python train.py --dataset="retinal OCT scans (Kermany 2017)" --horizontal_flip=false --encoder_norm_position="pre" --encoder_activation="gelu" --encoder_head_dim=32 --encoder_fused_qkv=false --loss="l1" --decoder_padding_mode="reflect" --decoder_widths=[64, 64, 128] --decoder_blocks_per_level=3 --residual_init="none" --precondition_frequency=50 --epochs=26.8 --warmup_steps=2060
Rows from block 11 of the encoder of a small image autoencoder, named by matrix and row number. Rows with one number within an expert belong to one neuron, the router's apart. Each number is 128 + 32 x the weight over its row's rms, rounded and kept within 0 to 255. All counts start at 0. After the name is the row's rms in percent of the matrix's.
After each expert's rows are labels from the 100 images, of 14976, where the router gives the expert most weight on average: "strongest on" is what is common among them. Only what is clearly more common there than usual is listed. The data: retinal OCT scans (Kermany 2017).
# router: router (encoder.blocks.11.mlp.router.weight, 16x192, trained with AdamW), inputs 0-63
# up: expert up (encoder.blocks.11.mlp.up, 16x384x192), inputs 0-63
# down: expert down (encoder.blocks.11.mlp.down, 16x192x384, transposed), outputs 0-63

# expert 13
router.13 098 [184 138  84  49  53 128 132 124  73 142 114  70 127 167  96 159 150 103 109 121 132 157  90  86 114  90  84 124 143  87 140 128 126 124 157  92 132 128 163 148 180 123 116  99 105 127 135  89 190 126 152 111  55  64  78 151 116 168 103 174 144 160 133 159]
up.0 134 [114 126  81 159  98  96 223 138 155 113 126 123 118 119 156 190 144 102 100 122 112 175  84  92  69  86 105 158  98 174 153 112 143  98 111 184 144 138 139 161 143  90 135 155 159 179  96 128 139  97 188 124 138  84 125 156 106 173 107 130 186 105 103  90]
down.0 106 [157 118 175 109 130 125 115 154 146 116  90 107 129 166 148 114 107 151 147 132 172  87 124  81 161 127 144 142 164 167 141 179 148 130 105  56 128 137 148  94 132 106 153  74 134 172 113 154 112 118 122 111  90 126 221 126 166 119 152 119 159 152 220 156]
up.1 073 [ 81 124 117 148 168 139  73 204 146 149 120 123 135 132 120  80 121 112 136 124  82 130 175  84  73 139  94 159 131 145 155 142 125 179 125 113  99 169  90 156  36  69 172 157 123 134 126 151 110  62 126 125 152 120 135 151 173  98 153 107 172 117 117  68]
down.1 100 [143 135 120 154 122 117 122 132 115 104 167 142 143 105  91  97 146 130 156 116 123 129 116 107 152 108 110 104 102 154  95  98 116 117  88 124 158 135 131 152 168 123 144 167 128  91 128 167  39 130 131 148 112  49  15  87  62 123 127 114 125 141 105 183]
up.2 095 [114  94 186 106 128  92 126 158 114  91 138 112 145 129 109 100  74 119 142 151 118 107  71 145 202 116 144  94 120 100 145 121 108 154 165 138 134 114 106 137  74 140 165 161 151 134  52  97 100 143  80 112  96  95 114  93  69 119 152 154 145 170  80 107]
down.2 097 [121 119 134  11 136 104 146 157 122 162  93 167 124 151  99 135 134 123 142 152 164 164 139 185 132 132 144 128  96 111 116 152 159 129 121 140 150 123 150 129 135 120 171 138 219 149 135 118 101 135 127 192 121 140 165  97 113 112 117 111 170 215  83 127]
up.3 097 [117 113 102 116 141 113 105  95  78 119 201  86 125 130 136 126 180 153 118  77 172 171 155 132 147 175 113 137 118 120 158  96 114 127 110 129 139 115 109 198 194  83 156 109 152 135  96 149 101 120 121  77 122 113  98 105 130  89 149 176 107 128 143  74]
down.3 096 [188 119 143 155 153 128 122 114 138 132 148  84 137 139 197  90 139 148 154 166 156 150 143 172 123 114 155 106 170 132  80  98 117 119 111 141 131  91 152 117 132 162 146 127 154 100 126 124 119  79 120  14 126  62 221  66  97 147 124  84 140 109 128 119]
up.4 083 [134  81  94  71  98 114  85 138  92  87 130 119  92  97 116 111 113 134 118 144  66  99 138  90 120 152 109  98 184 225 119 120 189 134 129 170 127 106 133 170 180  73 169 116 109 171  88 136 122 156 124 133  90 141 171 138 134  86 122  91 187 125  91 158]
down.4 106 [181 114 133  54 131 123 149 133 175 157 128 161 147 110  99 119 129 146 130 142 128 149 103  99 139 132  68 109 156 117 124 121 140 112 109 134 124 115  72 108  80 112 133 160 126  94 154 139  76 160 125 137 149 118 164   6 130 114 112  99 155  69 139 153]
up.5 116 [124 148 111 129 150 183 141 143 158  69 128  83  95  92 139  64 150 116 135  37 120 127 158 127 162 122 110  91  96 156 154 138 156 154 156 153 159 160 114 198 128 143  71  67 171 137 165 121  77  94 114 107 144 132 136 122 139 142 118  69 125 132 158 117]
down.5 110 [163 135  96 123 104 105 136 149 132  70 107  33 125 133 145 147 167 224 112 115 151 158 121 193 124 124  77 116 141 119 123 142 114 152 158  87 131  87 105 135 135 101 121  63 100 120 124 104 132  86 141  93 140 144 134 136 111 120 129  90 116 135  94 132]
strongest on: finding: normal

# expert 15
router.15 083 [136 122 152 120 102 104 104 101  89 173 125 175 120  83 110 168 186 149 111 157  86 155  75 178 161 163 114  94 151 128 118 119 101 131 163  80 162 126 180  78 151 172  74 115 124 102 169  82 120  87  74 127 164 152  82 119 132 165 114 167 138 128 153  86]
up.0 062 [112 148 102 140 135 132 113 133 166 117 149 154 140 112 140  93 138 105 121 119 180 119 194 101 147 135  88 111 113  51 171 168  81 100  84 136 130 137 131 155  97 104  90  93 137 162  30 202  84 129  56 102 107  83 121 132 125 120 207 134 110  66 123 138]
down.0 075 [124 101 155 160 138  97 106 101 135 176 135 101 140 106 115 120  75 131 149 140 105 110  73 167 127 107 114  76  93  89  98 132 133 114 142 122  99  66 140 146 173  86 117   0 104 143 120 122 142 123 174 148 154 181 114 156 160 120 139 177 166 137 157  71]
up.1 136 [ 97 114 171 161 149  97 135 126 146 165 150  85 137 103  88 115 129 136 136  93  97 170 163 114 144  99 171 125 136  90 131 154  70 117  80 139 188 151 137 149 132 168 174 161 192 121  71 175 102 143  78 130  96 137 102 165 121 106 168 104 143 117 162 138]
down.1 103 [104 127 111 106 139 103 113 117  93 128  86  87 150 119 161 119 176 141 151 126 107 135 131 120 121 165  69  99  91 100 154 117 133  94 121 141 128 126 144  96 139 109 136 175 111 167 145 118   0  88  68 122 107  92 166 112 150 205 102 144 165 126 112 122]
up.2 118 [ 47 123 121 111 133  92  85 141 146 166 159  75 101 117 144 123  96 140 129 134  87 157 108 147 163 131 176 117 166 137 134 117  60 177  85 121 138 144 183 138 117 101  99 141  97  76 159 149  97  75 151 149 163 162 118 103 131  66  92 180 114 148 161  73]
down.2 098 [167  97 138 173 168 151 146 180  86 115 132 125 182 111  49 113 115 154 175 126 112 180 123  99  97 100  81 139 114 162 106 179  94 167 158 140 147 162 137 137 131 136  82 146 128 152 119 146 116 189 201 147 120 113 139 127 154  70 211 145 124 134 126 124]
up.3 093 [113 126 192 109 129 169 100  97 116  92 106 148 178 118 138 127 168  75  88 107  95 119  84 142 108 146 136  95 170 176 107 146 125 131  91 143 176  85 166 145 120 134  78 134  54 146 115 111 130 108 177 175 170 173 147 107 187  58  82 101 123 127 123 111]
down.3 091 [119 117  76 133 137 144 113 183 101 134 144 121 141 120  70 137 115  59 101 154  95 115 143 100  76 140 171 109 126 145 140 131 121 149  94 127 170 172 134 185 105 124  53 161 135 131 108 139 190 135 108 129 104  89  62 111 108 100 178 161 131 120 115 118]
up.4 059 [115 105 143 112 145 136  97 127 181  86 123  45 146 126 113  94  63 143 132 122  86 152 150 123 154 122 168 176 169 155 191  75 124 128 100 137 146 114  97 169  62 118 132 154 182 167 133 116 110 123  81 131 129  97 164 113 119 169 154 165 142 152 130 108]
down.4 078 [152 138 133 253 170 103 113 114  82 118 164 101  87 155 145  14  76  57 135 148 122 131  79 104 168 147 150  85 145 129 118 111  98 119 133  82 133 120 153 165 122 130  95 135  99 134 155 138 173 161 189  93 139 159 194 205 149 165 152 137 169  92 171 130]
up.5 064 [105  81 133  64 107 105 128 100 129 134 135 133  82  91 194 125 119 146 121 156 203 108 166 116 133 117 123 102 117 109 162 113 114 127 166 155  82 168 115  98 109 114 117 179 110 119 120 119 185 100 106 147  99 117 142 125 106 128 180  76 154 108 123 124]
down.5 074 [141 110 129  96 149 120 162  83 111  74  92  82 147 131 143 110 135 101 159 120 130 134  98 158 129 111  53  77 104 140  89 105 124 154  99  97 126 114 218 154 140 124 153  77  22  93 148 174  71 172 137 154 155 154 106 150 143 167 131 121 133 110 130 126]
strongest on: finding: diabetic macular edema

# expert 10
router.10 087 [186  85 172 148  92 143 156 128  80 188 121 136 171 153 139 130 121 104 107  81 124 150 110 199 105 157 152 153 166 110 118  90 147  64  98 156 116  62  89 101 128 193 119 145 135  96 117  77 177 155 103  85  74  80 144 156  91 147 128 173 145 144 165 139]
up.0 079 [121 156 103  79  98 143 191 150 130  89 106 104 106 163 104 168 118 108 125 102  94 149  93  81  97 184 157 162  86 120 101 122 158  68 123 150 138  75 136 101  98  92 161 122 100 140 166 183 150 153 135 110 155 152  95 149 127 136 107 167 122  86  86 210]
down.0 070 [158 119 152 170  80 158  77 103 132 103 140 115 157 175 151 122 162 100 141 131 131  83 144  94 107 103  84 135 134 182 145 115 116 126 181 169  89 137  86 111 140 116 132 126 119  66 132  93  89 147  89 156 134 125 199 118 109  67 164 132 158 138  54  84]
up.1 078 [139 209 107 125 103 106 141 141 143 199  94 124 114 119 190  77 157 143  97 120 151 126  88 112  77 149 112 133 199 146  77 121 103 162 142  98 124  59  73 118 159 168 142 120 103  87 152 184 125 158 133 152 140 134 161 159 156 130 183 133 131 127 151  87]
down.1 076 [102  83 101 131  99 135 107  97 154 143 143 138 138 126 127 160 161  99 134 184 154  89 100 121 147 107 140 174  75 150 133 117 128 128  90 141 122 116 231 147 155 105  49 159 134 133 156 117 105 121 141 139 100 177 171 138 146 172 106 125 135 109  93 145]
up.2 057 [167  93 102  78 121 119 160  86 143 158 122 149 168  97 130 166 107 175 109 154 156 149 123 110 103 127 157 158  66 104 150 119 104 104  76 119 114 130 123 149  80 155 131 176 146 207 126 129 155 116 140 171  88  97 163 144 125  77 189 107 125 117 153 143]
down.2 063 [ 88 139 140 134 120 137  96 101  58 120 156 148 132 146 126  94 102 167 105  83  96  96 192 110 135 121 135 166 138 184 156 114 184 147 133 104 194 130 187  92 181 129 134 121 162 128  64 177 115  91 133  94 138 119 114 149 129 127 113 122 161 205  91  75]
up.3 071 [ 66  97 116 148 165 153 135 167 140 169 100  81 112 144 152  95 127 105 145 149 150 134 129 107 170  75 123 139 143 120 130 133  69 130 129 121  71 176 118 160 123 101 162  88 171  87 155  94  95 151 164 124  99 129 120 172 168 133  68 125 144 136 113 168]
down.3 072 [162  82  97 131 146 145 131  85 134 135 176 180 154 164 121 148  91 114 141 133 104 140 147  95 118 155 148  94 107 112 177 119 186 132 123 153 135 133 107  94 104 131  92  66 132 162 121 153 167 116 153 168 148 162 113 109 101 162 162 151 134 156 129 162]
up.4 110 [116 174 128 126 133 114 174 117 130 134 136 134  97 154 136 116 178 133 155 117 130 126 210  97 114 154 181 122 103 129 141 109 165 147 141 129 109  81 151 144 154 105 157  55 141 147 112  89 190 196  75 139 137 109 155  63 125 152  89 157 149 141 156 143]
down.4 110 [113 112 126 113 179 183 144 175 124 115 128 142 100  69 130 145 103 108 111 166 170 101 108  72 135  98  92 181 201 139  96 131 133 123  97 128 146 105  92 138 147 167 111 126 118 168 182 154 104 115 120 166 158 107 118 196 140 179 121 137 141 104  77 103]
up.5 085 [149 102 141 112 162 157 191 181 185 108 177 160 117 152  74 127 164 116 122 126 143 108 154  95 129 157  71 121 104 156 149 137 178 124 130 143 124 132  78  81  94 160 151  81 156 121  71 120 130 133  62 168 161 126 126 165 128 119 162 176 144 111 108 103]
down.5 094 [155 152 147  93  95  99 114 138 116 107  95 144 133 102 233 125 164 140 118 179 124 158 157 156 151 144 106 132 201 140  87 113 150 103 177 151 100  79  74  74 144  46  93 144  92 105 143  96  50 162 119  74  72  97 121  90 157 133 147 105 126 131 108  66]
strongest on: finding: diabetic macular edema

# expert 9
router.9 084 [145  62 112 161 143 124 139 146 117 203  44 158 143 129 100 155 123  82 138 106 110 115 116 143  87 168 139 177 148 127 138 135  62 122 125 143 137  77 138  81 104 170 163 151 135 150  80 165 168 150  76 142 102 145 143 117 126 152 136 129 150 117 103 164]
up.0 093 [ 74 188  96 168 162 140 148 112 167 113 157  91 173 108 123 196 133 126 152 149 201 113 128  99 142 134 133 128 115 112  95 121 140 117 137 131 110 127 191 116 108 163  56 139 125 204  76 192 161 176 112  94  98 124 108 142 121 140 127 157  58 114 162 152]
down.0 079 [153 142 148 170 100 152 123 176 134 138 128 139  65 154  77 102 160 108 142 116  65 175 144 117 131  95 131 131 150 116 119 119 105 152 127 146 165 109 137 136 121 103 205  79 117 110 141 120 157 120  94 129 110 104  83 166 170 110 112 132 135 142 154  66]
up.1 075 [135  94 109 123 152 141 130 118 112 124 163 103 190 146 109 141 122 108 155 124 133 104 168 108 168 101 144 184 125 115 101 143 114 132 143 110 165  91 137 139 115  87  66  92 121 183 113 144 146 198 152 124 100 123 126  63  95 130 114 181 132 151  69  84]
down.1 075 [127 152 129 110 155 113  80 111 130 109 159 107 158 106 113 152 165 129 180 116 150 227  62 176 103 163 111 128 162 137 135 147 102 119 115 149  96  95  91 128 135 108 167 120 100 168 138 143 160 139  91 109 150  95 126 167 182  85 157 114 169 175 118 127]
up.2 081 [110 188 153 152 127 143 154 118  89 124  70 135 141 111 149 120 157  75  90 115  78 122 212 141 141 194 101  63 104 131 161 124 175  77 192 159 127 151 112  87  83  84  43  68 141 120 108 106 127 133 139 102  87 124 147 116 124 116 131 116 141 101 121 134]
down.2 087 [112 122 107 167 115  81  59 156  76  88 155 188 118 143 137 157 170 127 154 160  97 102 111 142  95 158 191  82 181 161 109  89 138 169 109 117 108 108 195 122 119  86 131 191 155 146 184 139 147 203 215 146 106 185 102 125  87 107 138 102 124 137 130  84]
up.3 068 [154 131 149 172 146 102 127 162 122 102 104 112 121 149  89  80 133 137 105  86 143  98 143 116 103 120  73  43  97 117 154 136  33 118 121 119 101 127 117 161  96 112 168 106 112 157 114 137 141 191 160 150 120  83 111 132 136 140  90 216 153 139 165 161]
down.3 075 [109 115 117 154 164 124 134 152 142 132 106 142 137 122 183 114 170  72 153 153  85 183 119 106 128 147  83 182 198 162 120 118 167  83 216 166  93  72 101  89 183 131  69  91 110 111 138 136  81  96  81 115 124 192 131 112 135 140 143  70 140 107 125  68]
up.4 078 [116 136 109 190 136 159 131 176 168 146 182 152 111  59 146 116 122  94 107 121 164  75 114 152 118 141 155 136 140 178  84 111 151 191 178 109 145 164 115 176  56 156 125 113 154 101  73  94 163  54 109 115 115 139 125 100 131 128  89 130 106  61 173  77]
down.4 089 [136 150 158 107 124 115  97  98 102 191 120  73 163 132 184 110 154 128 123 144 110 101  87 106 134 168  84  98 120 109 154  84 128 133 104 117 129 108  45  79 114 102 121 167  93 129 149 144 112  88 100 148 107 191 191 200 151 133 126  95 127 111 138 123]
up.5 059 [ 61 168  86 125 115 115 171  84 118 152 164 136 137 115 150  98  78  83  85  91 106 103 138 101 168 142  75 126  88 158 109  62 109 155 135 156 124  84 172 164 121 153 149  66  99 109  78 119 162 147 114 176 135 140 179 170 159  87 162  84  83 131 167 150]
down.5 059 [128 151 106  77 141  89  99 154  88 137  70 149 121 119 128 138 141 134 149 156 127 121 119 124 160 151  48 157  96 128 115 144 105 129 132 109 185  51  78 120 188 105 154 131 172 147 176 116 163  81 139 143 129 108  81 139 157 137 125 114 145 143 108 113]
strongest on: finding: diabetic macular edema

# expert 12
router.12 083 [111 107 110  98 153 139 119 114  92 201 142 140 133 151  72 176 164 106 174  77 115 153  85 161  97 162 141 191 130 121 101 181 156 140 103 134 127 176 112 160 143 112  90 146  84  92 129  90 128 161 143  61 117  73 125 125 116  65 114 117 166  97 162  89]
up.0 106 [106 139 154 120  93 144  98 151 131 148 128 197 111 156 146  99 141  95 161 138 141 127  50 137 145 132 103 125 137 131 179 109 156 170 107 144 129 134  51  98  90 176 153  83 124 135 127 131 124 166 153  68 116 111  65 117 132 112 136 118  69 170 126 132]
down.0 100 [ 82 146 124 198 127 150 112 173 149 163 141 117  89  77  84 112 170  84  67 166 117 115 131  99 145 202 120 108 132 139 119 192 114 212  88 134 117 111  86 126 111 131  88 136  74 154 167 153 127 134 142 163 108 110 151 145 141 114  85  64 164  84  93  95]
up.1 089 [168  89 200 160  35 115 127 132 147 155  81 176 162 164  96 144 112  78 116 142  94 122 139 124  94 130 129 128  79 113 178 149 144 112  99 144 156 156  78  67 155 136 109  80 155 120 180 146 118 159 172 115  91 244 151 120  64 104 165 144 118  96 117 102]
down.1 095 [ 84 120 106 119 102 154 101 144 140 122 159 124 109  79 119  54 176 121 131 134 114 115 162  78 149 141 127 103 198 144  72 149 111 155 113 147 103 128 192 139 137  91 121 147 141 148 139 167  83 147 100 109 123  24 193  43 110 105 138  91 167 113 103 135]
up.2 057 [153 142 193 128  91 187 173 161  77  61 121  78 108 116 132  67 128 114 132 115 157  74 161 116  96 140 182 146 120  22 134 148 106 127 154 130  48 173  86 132  85 128 111 122 174 146 151 135  82 140 184  86 100 167 180 148 112 183 162 159 114 114  81 199]
down.2 070 [122 104 128 156 126 151 176 135 132 165 166  68  81 130 125 172 106  74 120 147  78 138 100 127 160 148 160 125 118 129 105 147 163 168 116  93  79 145 158 131 159 186 130 108  58  94 144 153 127 143 137 115 139 114  89 109 123 140  92 116 186 160  96 105]
up.3 065 [155  72 145 126 123  67 121 142  99 128 129  92 158 112 121 135 116 198 138 119 159 113  90 142 183 155 188  98 131  51 199  93  77 146  77  72 112 110 162 145  87 123  90 159 127 143 110 136 205 101 143 151 160 101 154  96 127 114 128 134 118 135 141 146]
down.3 080 [165 122 136 193 148 119 186 134 107 113  72 121  80 175 131 138 172 169 111 143 157 131 140 146 158 142  93 137  99 140 138 165 164 114 155 154 127  95 204 113 120 187 177 106 120 117 141 160 170 141 149  72 131 106 122 102 119 135 112 151 150 128 150  80]
up.4 057 [153 104 111  96 174 156 144 136 109 114 110 153 114  92 129  81 139  65 151 134 200 178 110  74 169  76  99 126 194 147 112 123 127  78 132 136 154 110 112 114 109  89 153  98 183 143 124 107 129 166 136 113  84  54 151 158 133 163 110 141  92 104  88 111]
down.4 068 [132 161 182  78 152 122 109 107 136 171 128 100 170 131 109 212 150  67 111 137  66 112 110  91 118 101  49 148  82 151  88 147 182 157 157 151 115 116  98 103 149 125 131 166  82  88 129 154 172 144 135 188 114 147  26 130 137  88  78 110 140 127 170 112]
up.5 102 [139  53 109 126 164 110  95 149 103 125 193 114 152 125 109  97 117 156 176 194 123 166 148  88 142 139 105 105 146 172 132 126  90 106 120 109 186 138  82 158 176 144  84 138 101 144 111 162 206 132 132 221 147 148 162 140 120 120 185 175 171 132 127  78]
down.5 080 [165 155 155 120 157 154 108 145  79 140 138 136 124 122 105 110 109 118 128 141  57  98 130 159  94 114 131 135 146 154  96 125 116 117 126 108  99  89 126 157 133  67 127 127  76 108 134 127  81  95 109  75 177  54 105  96 134 121 175  89 159 135 119  65]
strongest on: finding: diabetic macular edema

# expert 6
router.6 089 [178  71 158 114  98 117 185 101  77 183 145 115 144 135 130  95 123  70 137  79 103 190  95 169 126  83 102  81 125 114 119 130  82 150 169  89  85 164 171 144  97 135  95 142 168 155 142  85 132 146 112 150 126 129  89 124 118 126 185 110 156 120  96 161]
up.0 047 [ 65 162 132 156 161 118  88 165  71 122 118 171 181 154 154  89 109 186 163  84 113 119 122 146  93  69 166 134 147 121 133  62 125 130  49 100 187 120 104 163  96  44 129 117 117 116 145 151 108  90 144 127  33 133 111 105 152 164 131 164 162  89 123 164]
down.0 068 [127 161 104 129 111 122  99 149 105 168 153  83 130  80 128 107 105 105 130 194  86 114 126  89 141 176 170  82  66 161 126 141 107 158 176 141  92 139 174 121 152 153 135  27 114 107 117 111 155 148 186  55 110 232 150  58 127  98 102 119 161 140 149  91]
up.1 073 [141 124 109 204 126  81 130 111 179 146 160 132 120 157 120  99 163 149 157 123 142  88 158 158 107 136 131 125 123  94 134 157  88  95 169 133 157 121 116 161  10 147 141 148 122 156 139 107 160 116 113 140 123  93 108 150  96 118 110 137 117 174 152 131]
down.1 069 [131  99 175 134 178 122 139 107 125 137 138 107 146  83 182 110 124 114 145 139  83 193 110  76 107 181  86 100  95 163 147 154 123 134 154 140 134 117  66  99 182 131  74  98  76 116 147 164 151  65 141 100 107 161  99  88 146 123 155 143 173 126 161 111]
up.2 053 [132 158  96 153 118 113 100 173 135 190 118 114 148  68  99 122 114 180 123 149 114 107 127 118 110 163 100 100  96  93 181 105  85 115 140 115 144  84  60 161  55 105 117 182 120 172 109  86  71 147 143 107 103 123 149  95 152  83 142 136 135  95  95 117]
down.2 077 [116 152  85 193 120 124 140 171  89 125 124 165 106  89 125 110 137  98 132 167  85 135 117 138 125 142  70 104  85 168 156 121 112 163 152 176  77 114 174 115 151 119  81 149 102 100 162 102 166 144 217 155  88 131 108  82 133 117 110  84  97 171  99  78]
up.3 062 [195 104  88 128  81 146 148 154 127 110  97 141 102 136 130 196  83 177  96 172 184 110 149 113 173 164  96 101 110 105 161 152 130 124 125 135 176 124  89  83 166  71 113 112 112 112 105  97 160 136 179 134 147  99 166 107 128 108 152 168 102 156 117 133]
down.3 060 [101 127 154 117 205 130 115 106 122 128 132 160 147 130 126  79 144  99 113  90  83 110 129 158 121  77 105 107 108 180 137 129 160 163 133  63  98 134 152 127 147  87 176 136 143 150 111 131 228  98 146 106 152 150 114  83 108 137  42  73 194 154  80  77]
up.4 073 [108 140 101 150 207 157 109  85  62 105 142 134 153 125 137  99  89 155 115  98 117 105 116  85  63 122 153 145 130 148 121 119 145 165  98  98 132 119 182 113 117  66 111  84 134  98 136 151 107 116 201  80  94 170 124  79 177 129 111 100 126 118 101 102]
down.4 076 [135 123  93 143  41 114 113 172 150 135 124 142  84 106  82 153 157 101 152 102  88 207 132 115 181 150 149  85 161 155 119 130  87 148 106 131 119 118 150 148 155 128 195 151 129 129  82 114 179 141 167 180 122 141 143 173  81  92 111 164 120 151 161 109]
up.5 089 [ 71  82 199 129 126  85 137 100 146 119  79 108 151 118 101 178 125 172 140 158  67 100  71 148 117 108 138 134  75 132 156 128 102 131  91  95 117 123 167 103 132 163  97 124 106 148 119 143 173 112 147 118 153 129 140  92 167 151 122 133 106 133 212 154]
down.5 076 [203 151 104 133 111 120 145 219 146 110 165 142  70 117 142 146  96 146  93 122 117 113 184 119 140 118 106 107 160 166  53 168 107 129 169 124 154 118 142 164 128 147 134 111 137 117 151 153 116  86 128 157 156 166 190 148  78  80 157 169 162 118  92  74]
strongest on: finding: diabetic macular edema

# expert 11
router.11 098 [143 162 104 142 142 116 197 129 135 191 121 140  88 158 102 119 144 159  97  84  87 107  57 171 125 135 167 173 102  77 141 190 163  81 121 156 184 106 172 131 170 127 146  77  92  99 161 172 112 167 166 177 208 103 117 122 121  75  82  93  68 120 170 125]
up.0 072 [162 146 124 128 149  97  27 157 114 141 168 128 119  86 157 122 215 116 154 178 112 111 123 142 121 100 124 159 140  98 114 102 123  87  91  95 151 217 180 130  17  72 102  99 179 124 158  96 122 137 135 151 145 121 175 181  83 130 120 162 107 143 149 134]
down.0 076 [160 140 120 153 101 185 168 155 123 142 179 143  93 173 110  60 147 117 110 129 149 118 128 130 150  98 230 202 120 147 128 127  98 146 113  91  98 123 137 121 157 176 126 114 152 160 121 171 154 125  91 125 133 116 121 146 148 157 152 111 103 137 147 143]
up.1 244 [139 157 153 137 206 152 141 159 128 111 152 158  81 136  83 109 167  78 124 127 159  50 129 137 134 164 103  97 101  71 127 158 133 109 138 155 102 115 129 149  87 147 125 107 159 129 128 129 172 106 103 139 128  62  98 146 128 174  47 147 150 114  74 115]
down.1 221 [ 86 149  80 116 117 130 107 128 146 134 121  97 154 114 181 197  91 150 125 182 134 163 113 130 102  63 144 185 181 145 128 115 144 104 117 175 158 127  62  55 164  76 123 140 122 126 128 105  91 140 137 119  80 151 146 126 106 114 179 101 103 127 119  99]
up.2 128 [131 150 108 196 134  81  59 118 183 175 141 151 155 105 105 167 139 111 143 130 123  82  56 162 113  87 145 195 130 134 119  84 141 144 117 170 156  84 144 158 176 130 142 125 122  94 129  65 130 144 173 110 101 104 154  82 122 135 142  86 150 159 156 162]
down.2 118 [118 166 126  95 114 133 137 122 134 122 152 109 200 125 142 147 132 141 110 113 174 165 131 113 107 120 147 144 131 144 145 127 135 125 123 140 146  97  33 102 152  98 111 155 166 114 127 133 122 152 106 162  55 186 177 130 178 121 162 128  94 131 133  96]
up.3 083 [124 168 105 170 174  91  87 160 179 128 123  81 132 120 139  97 117 194  76 142 107 134 172 131  91  86 157 181 142 185 138 191 140 135 147  66 139 174 125 152  89  98 207 153  82 123 147 127  52 135 160 135 151 128 141 115 114 160 162  92  92 151 172 138]
down.3 093 [118 112 116 127 108 106  83  70 131 124 111 119 172 108 161 114 145 114 136  99 147 171  50 119 176 121 125  86 179  89 153 135 100 136 153 178  98 121  89 106 112  91 112  68 141 119 125 168 188 154 152 133  68 100 101 109 136  77 130 117 185  70  66 127]
up.4 066 [103 172  88 173  95 130 131  91 137 150 181  87 150 139 174 114 140 147 197 108 117 126 149  94 194  98 148 113 181 141 135  90 114 120 143 134  64  99 160 142 149 135 101  84 196 168  76 140  92 149  83 154  82 171 143 184 152 159 150 106 169 106 191  52]
down.4 082 [140 158 109  69 108 139 142 100 168  95  96 177  68 151 128 114 139  96  85 137 103 139 163 153 101 154 131  83 210 102 113 147 120 128 154 119 127 128 132 118 102 122 141 158  62 132 104 101  95 159 147 141 139 110  78 100 110 130  55 187 127  86 103 115]
up.5 130 [ 63 173 110 123 178 133 108 191 106  90 114 119 139 115  60 124 103 144 134 112 118  62  48 136 165  97  91 181 125 125 114 153  98 180 117 106  80 178 194 136 135 160 144 153 130 146 104 136 200 154 188 104 102  40 135 130 168 121 125 149 175 129  73 137]
down.5 165 [171  83 121 106 124  81 183 112 172 195 125 120 176 119 103 167 159 109 167 155 131 184 202 137 144 102 165 155 126 117 102  98 117 136 150 128 167 106 162 125 102 124 116 127 171  99 101  72 178 113  88 117 134 159 115 155 131 121 171 157 130 138 218 133]
strongest on: finding: diabetic macular edema