Weights of a small image autoencoder: encoder norm layernorm.
Rows from block 2 of the decoder of a small image autoencoder, named by matrix and row number. Rows with one number belong to one channel. Each number is 128 + 32 x the weight over its row's rms, rounded and kept within 0 to 255. All counts start at 0. Numbers have three digits each.
After each channel's rows are labels from the 100 images, of 14976, where the channel reaches its highest value: "responds to" is what is common among them; "patch colour" is the nearest of a few named colours to the mean colour under the peak. Only what is clearly more common there than usual is listed. The data: retinal OCT scans (Kermany 2017). In brackets: how many of the 100, against the usual share in percent.
# convs0: first 3x3 conv (decoder.decb.0.0.convs.0.weight, 64x64x3x3, each kernel summed), inputs 0-63
# convs1: second 3x3 conv (decoder.decb.0.0.convs.1.weight, 64x64x3x3, transposed, each kernel summed), outputs 0-63

convs0.51:064125098131124115163096110157136144116118109106103140080126100105104075118120133135119118134117108037060160117045140134108134117125123110118117126115118065109089105124041098167069141078093103
convs1.51:136137143145086105094167165132121102082128123118175106123157169173176169143118166106194148133133134133165101136154106112128146098137101174136147152149129171137200133128213180078192134185161126
responds to: finding: diabetic macular edema (57 vs 11.7)
patch colour: grey (83 vs 20.7)

convs0.37:110098124129132095214122113133154136101125134163104098121127163129038099111204079181076140086137134149100130136103140130156145132137125216067145086124142135101101145104126159165160090099127140
convs1.37:147139129124119191079130145136105117149123144129147171125136082100176158133034172089149128138119163153172121112106124105089123132094142029228121135124115124120136119174127120113106159184135137
responds to: finding: diabetic macular edema (45 vs 11.7)
patch colour: grey (63 vs 20.7)

convs0.45:100152121098120125114097209088136139188138147101133168088093140151110180132182040099175131137088124140136149142192152128113101123135135166132144121126172146130079151094089057111105169141144095
convs1.45:194052143140100149137155062159106115067127125141143112170181122099113072123112157167131096120194134146128120140123094135147186129119116112166097134104088108092123144195130159150117117131076192
responds to: finding: diabetic macular edema (39 vs 11.7)
patch colour: grey (82 vs 20.7)

convs0.18:125114143111120123134112151141055142166084112158113111053159097147150098119065180179113134107120143133078117120187127130137174135115128110145134224122112117105042162123107136097172137171140134
convs1.18:099093049127137139123179110094191145079134154130132153194125162104084144119180071140133145118129111143187178114091130098126052117130130154116119067149154134118175115147144158132088088091121105
responds to: finding: diabetic macular edema (45 vs 11.7)
patch colour: grey (46 vs 20.7)

convs0.9:093132124124125112156119128098089044102135136063121134127106059159140131084122094094142142158080094077121067065043118136153102121124121084092161123094101117150149089115103123121077119100123099
convs1.9:121104127139102121111124085162161177151156119169152117180165107114127169124159175181134128129210131152130173164195143149124180119196155182156120126157114167077149142192131145161122167132117147
responds to: finding: choroidal neovascularization (63 vs 29.4); finding: diabetic macular edema (33 vs 11.7)
patch colour: grey (81 vs 20.7)

convs0.32:125111077100150149179106155179110102098101127136121104131134191126126149130099166126139137153069129127100137148086102138125040134137134074137092112123145127119078138159158125217078037125110128
convs1.32:150162191172074122072141125108154160134115155113124149109157088117089110114104108131111139115222143128113131083143170087132199112110094131149153095160112143134186120094126125083135221142152116
responds to: finding: diabetic macular edema (39 vs 11.7)
patch colour: grey (75 vs 20.7)

convs0.31:101119148167113139128108188106111144099106088157125128083178165143128124119130106154183106064105111129185092116067142194108128128091161158170114093117142110124092154123057166130198116100148078
convs1.31:120136120086176139130171113148108105145153150143134097204129074148156132144178151146108120178131143160122146167141086023107158092169122052123092148155126158102129089118170109116154109159126178
responds to: finding: diabetic macular edema (28 vs 11.7)
patch colour: white (98 vs 3.5)

convs0.57:125124145126118028144155159134092108116155084152134137157143223146173090113147055127129101158122146168085129099129137116129055128152148092131130179132176147115173146108156122150173149126169113
convs1.57:122102076114114209136124118132100150120130184110107138076117085081109125183089172137152155117123116105189173130147110132091135125114076162138130126089056127134099129200096147100101144158062149
responds to: finding: diabetic macular edema (41 vs 11.7)
patch colour: grey (89 vs 20.7)

convs0.47:112107144111125170056116131108159105067095136089110172052151212166135116119060188121119137109113137129111131123103143126141085126132125189144136099124138146108197146114130149079186167151126134
convs1.47:126116046121148082179152101177091178155129115148154091198128056091122105145167066167141120128140120155144133128163102101132149131120151077102123159146100133123068124158128138173069078121134134
responds to: finding: diabetic macular edema (48 vs 11.7)
patch colour: grey (72 vs 20.7)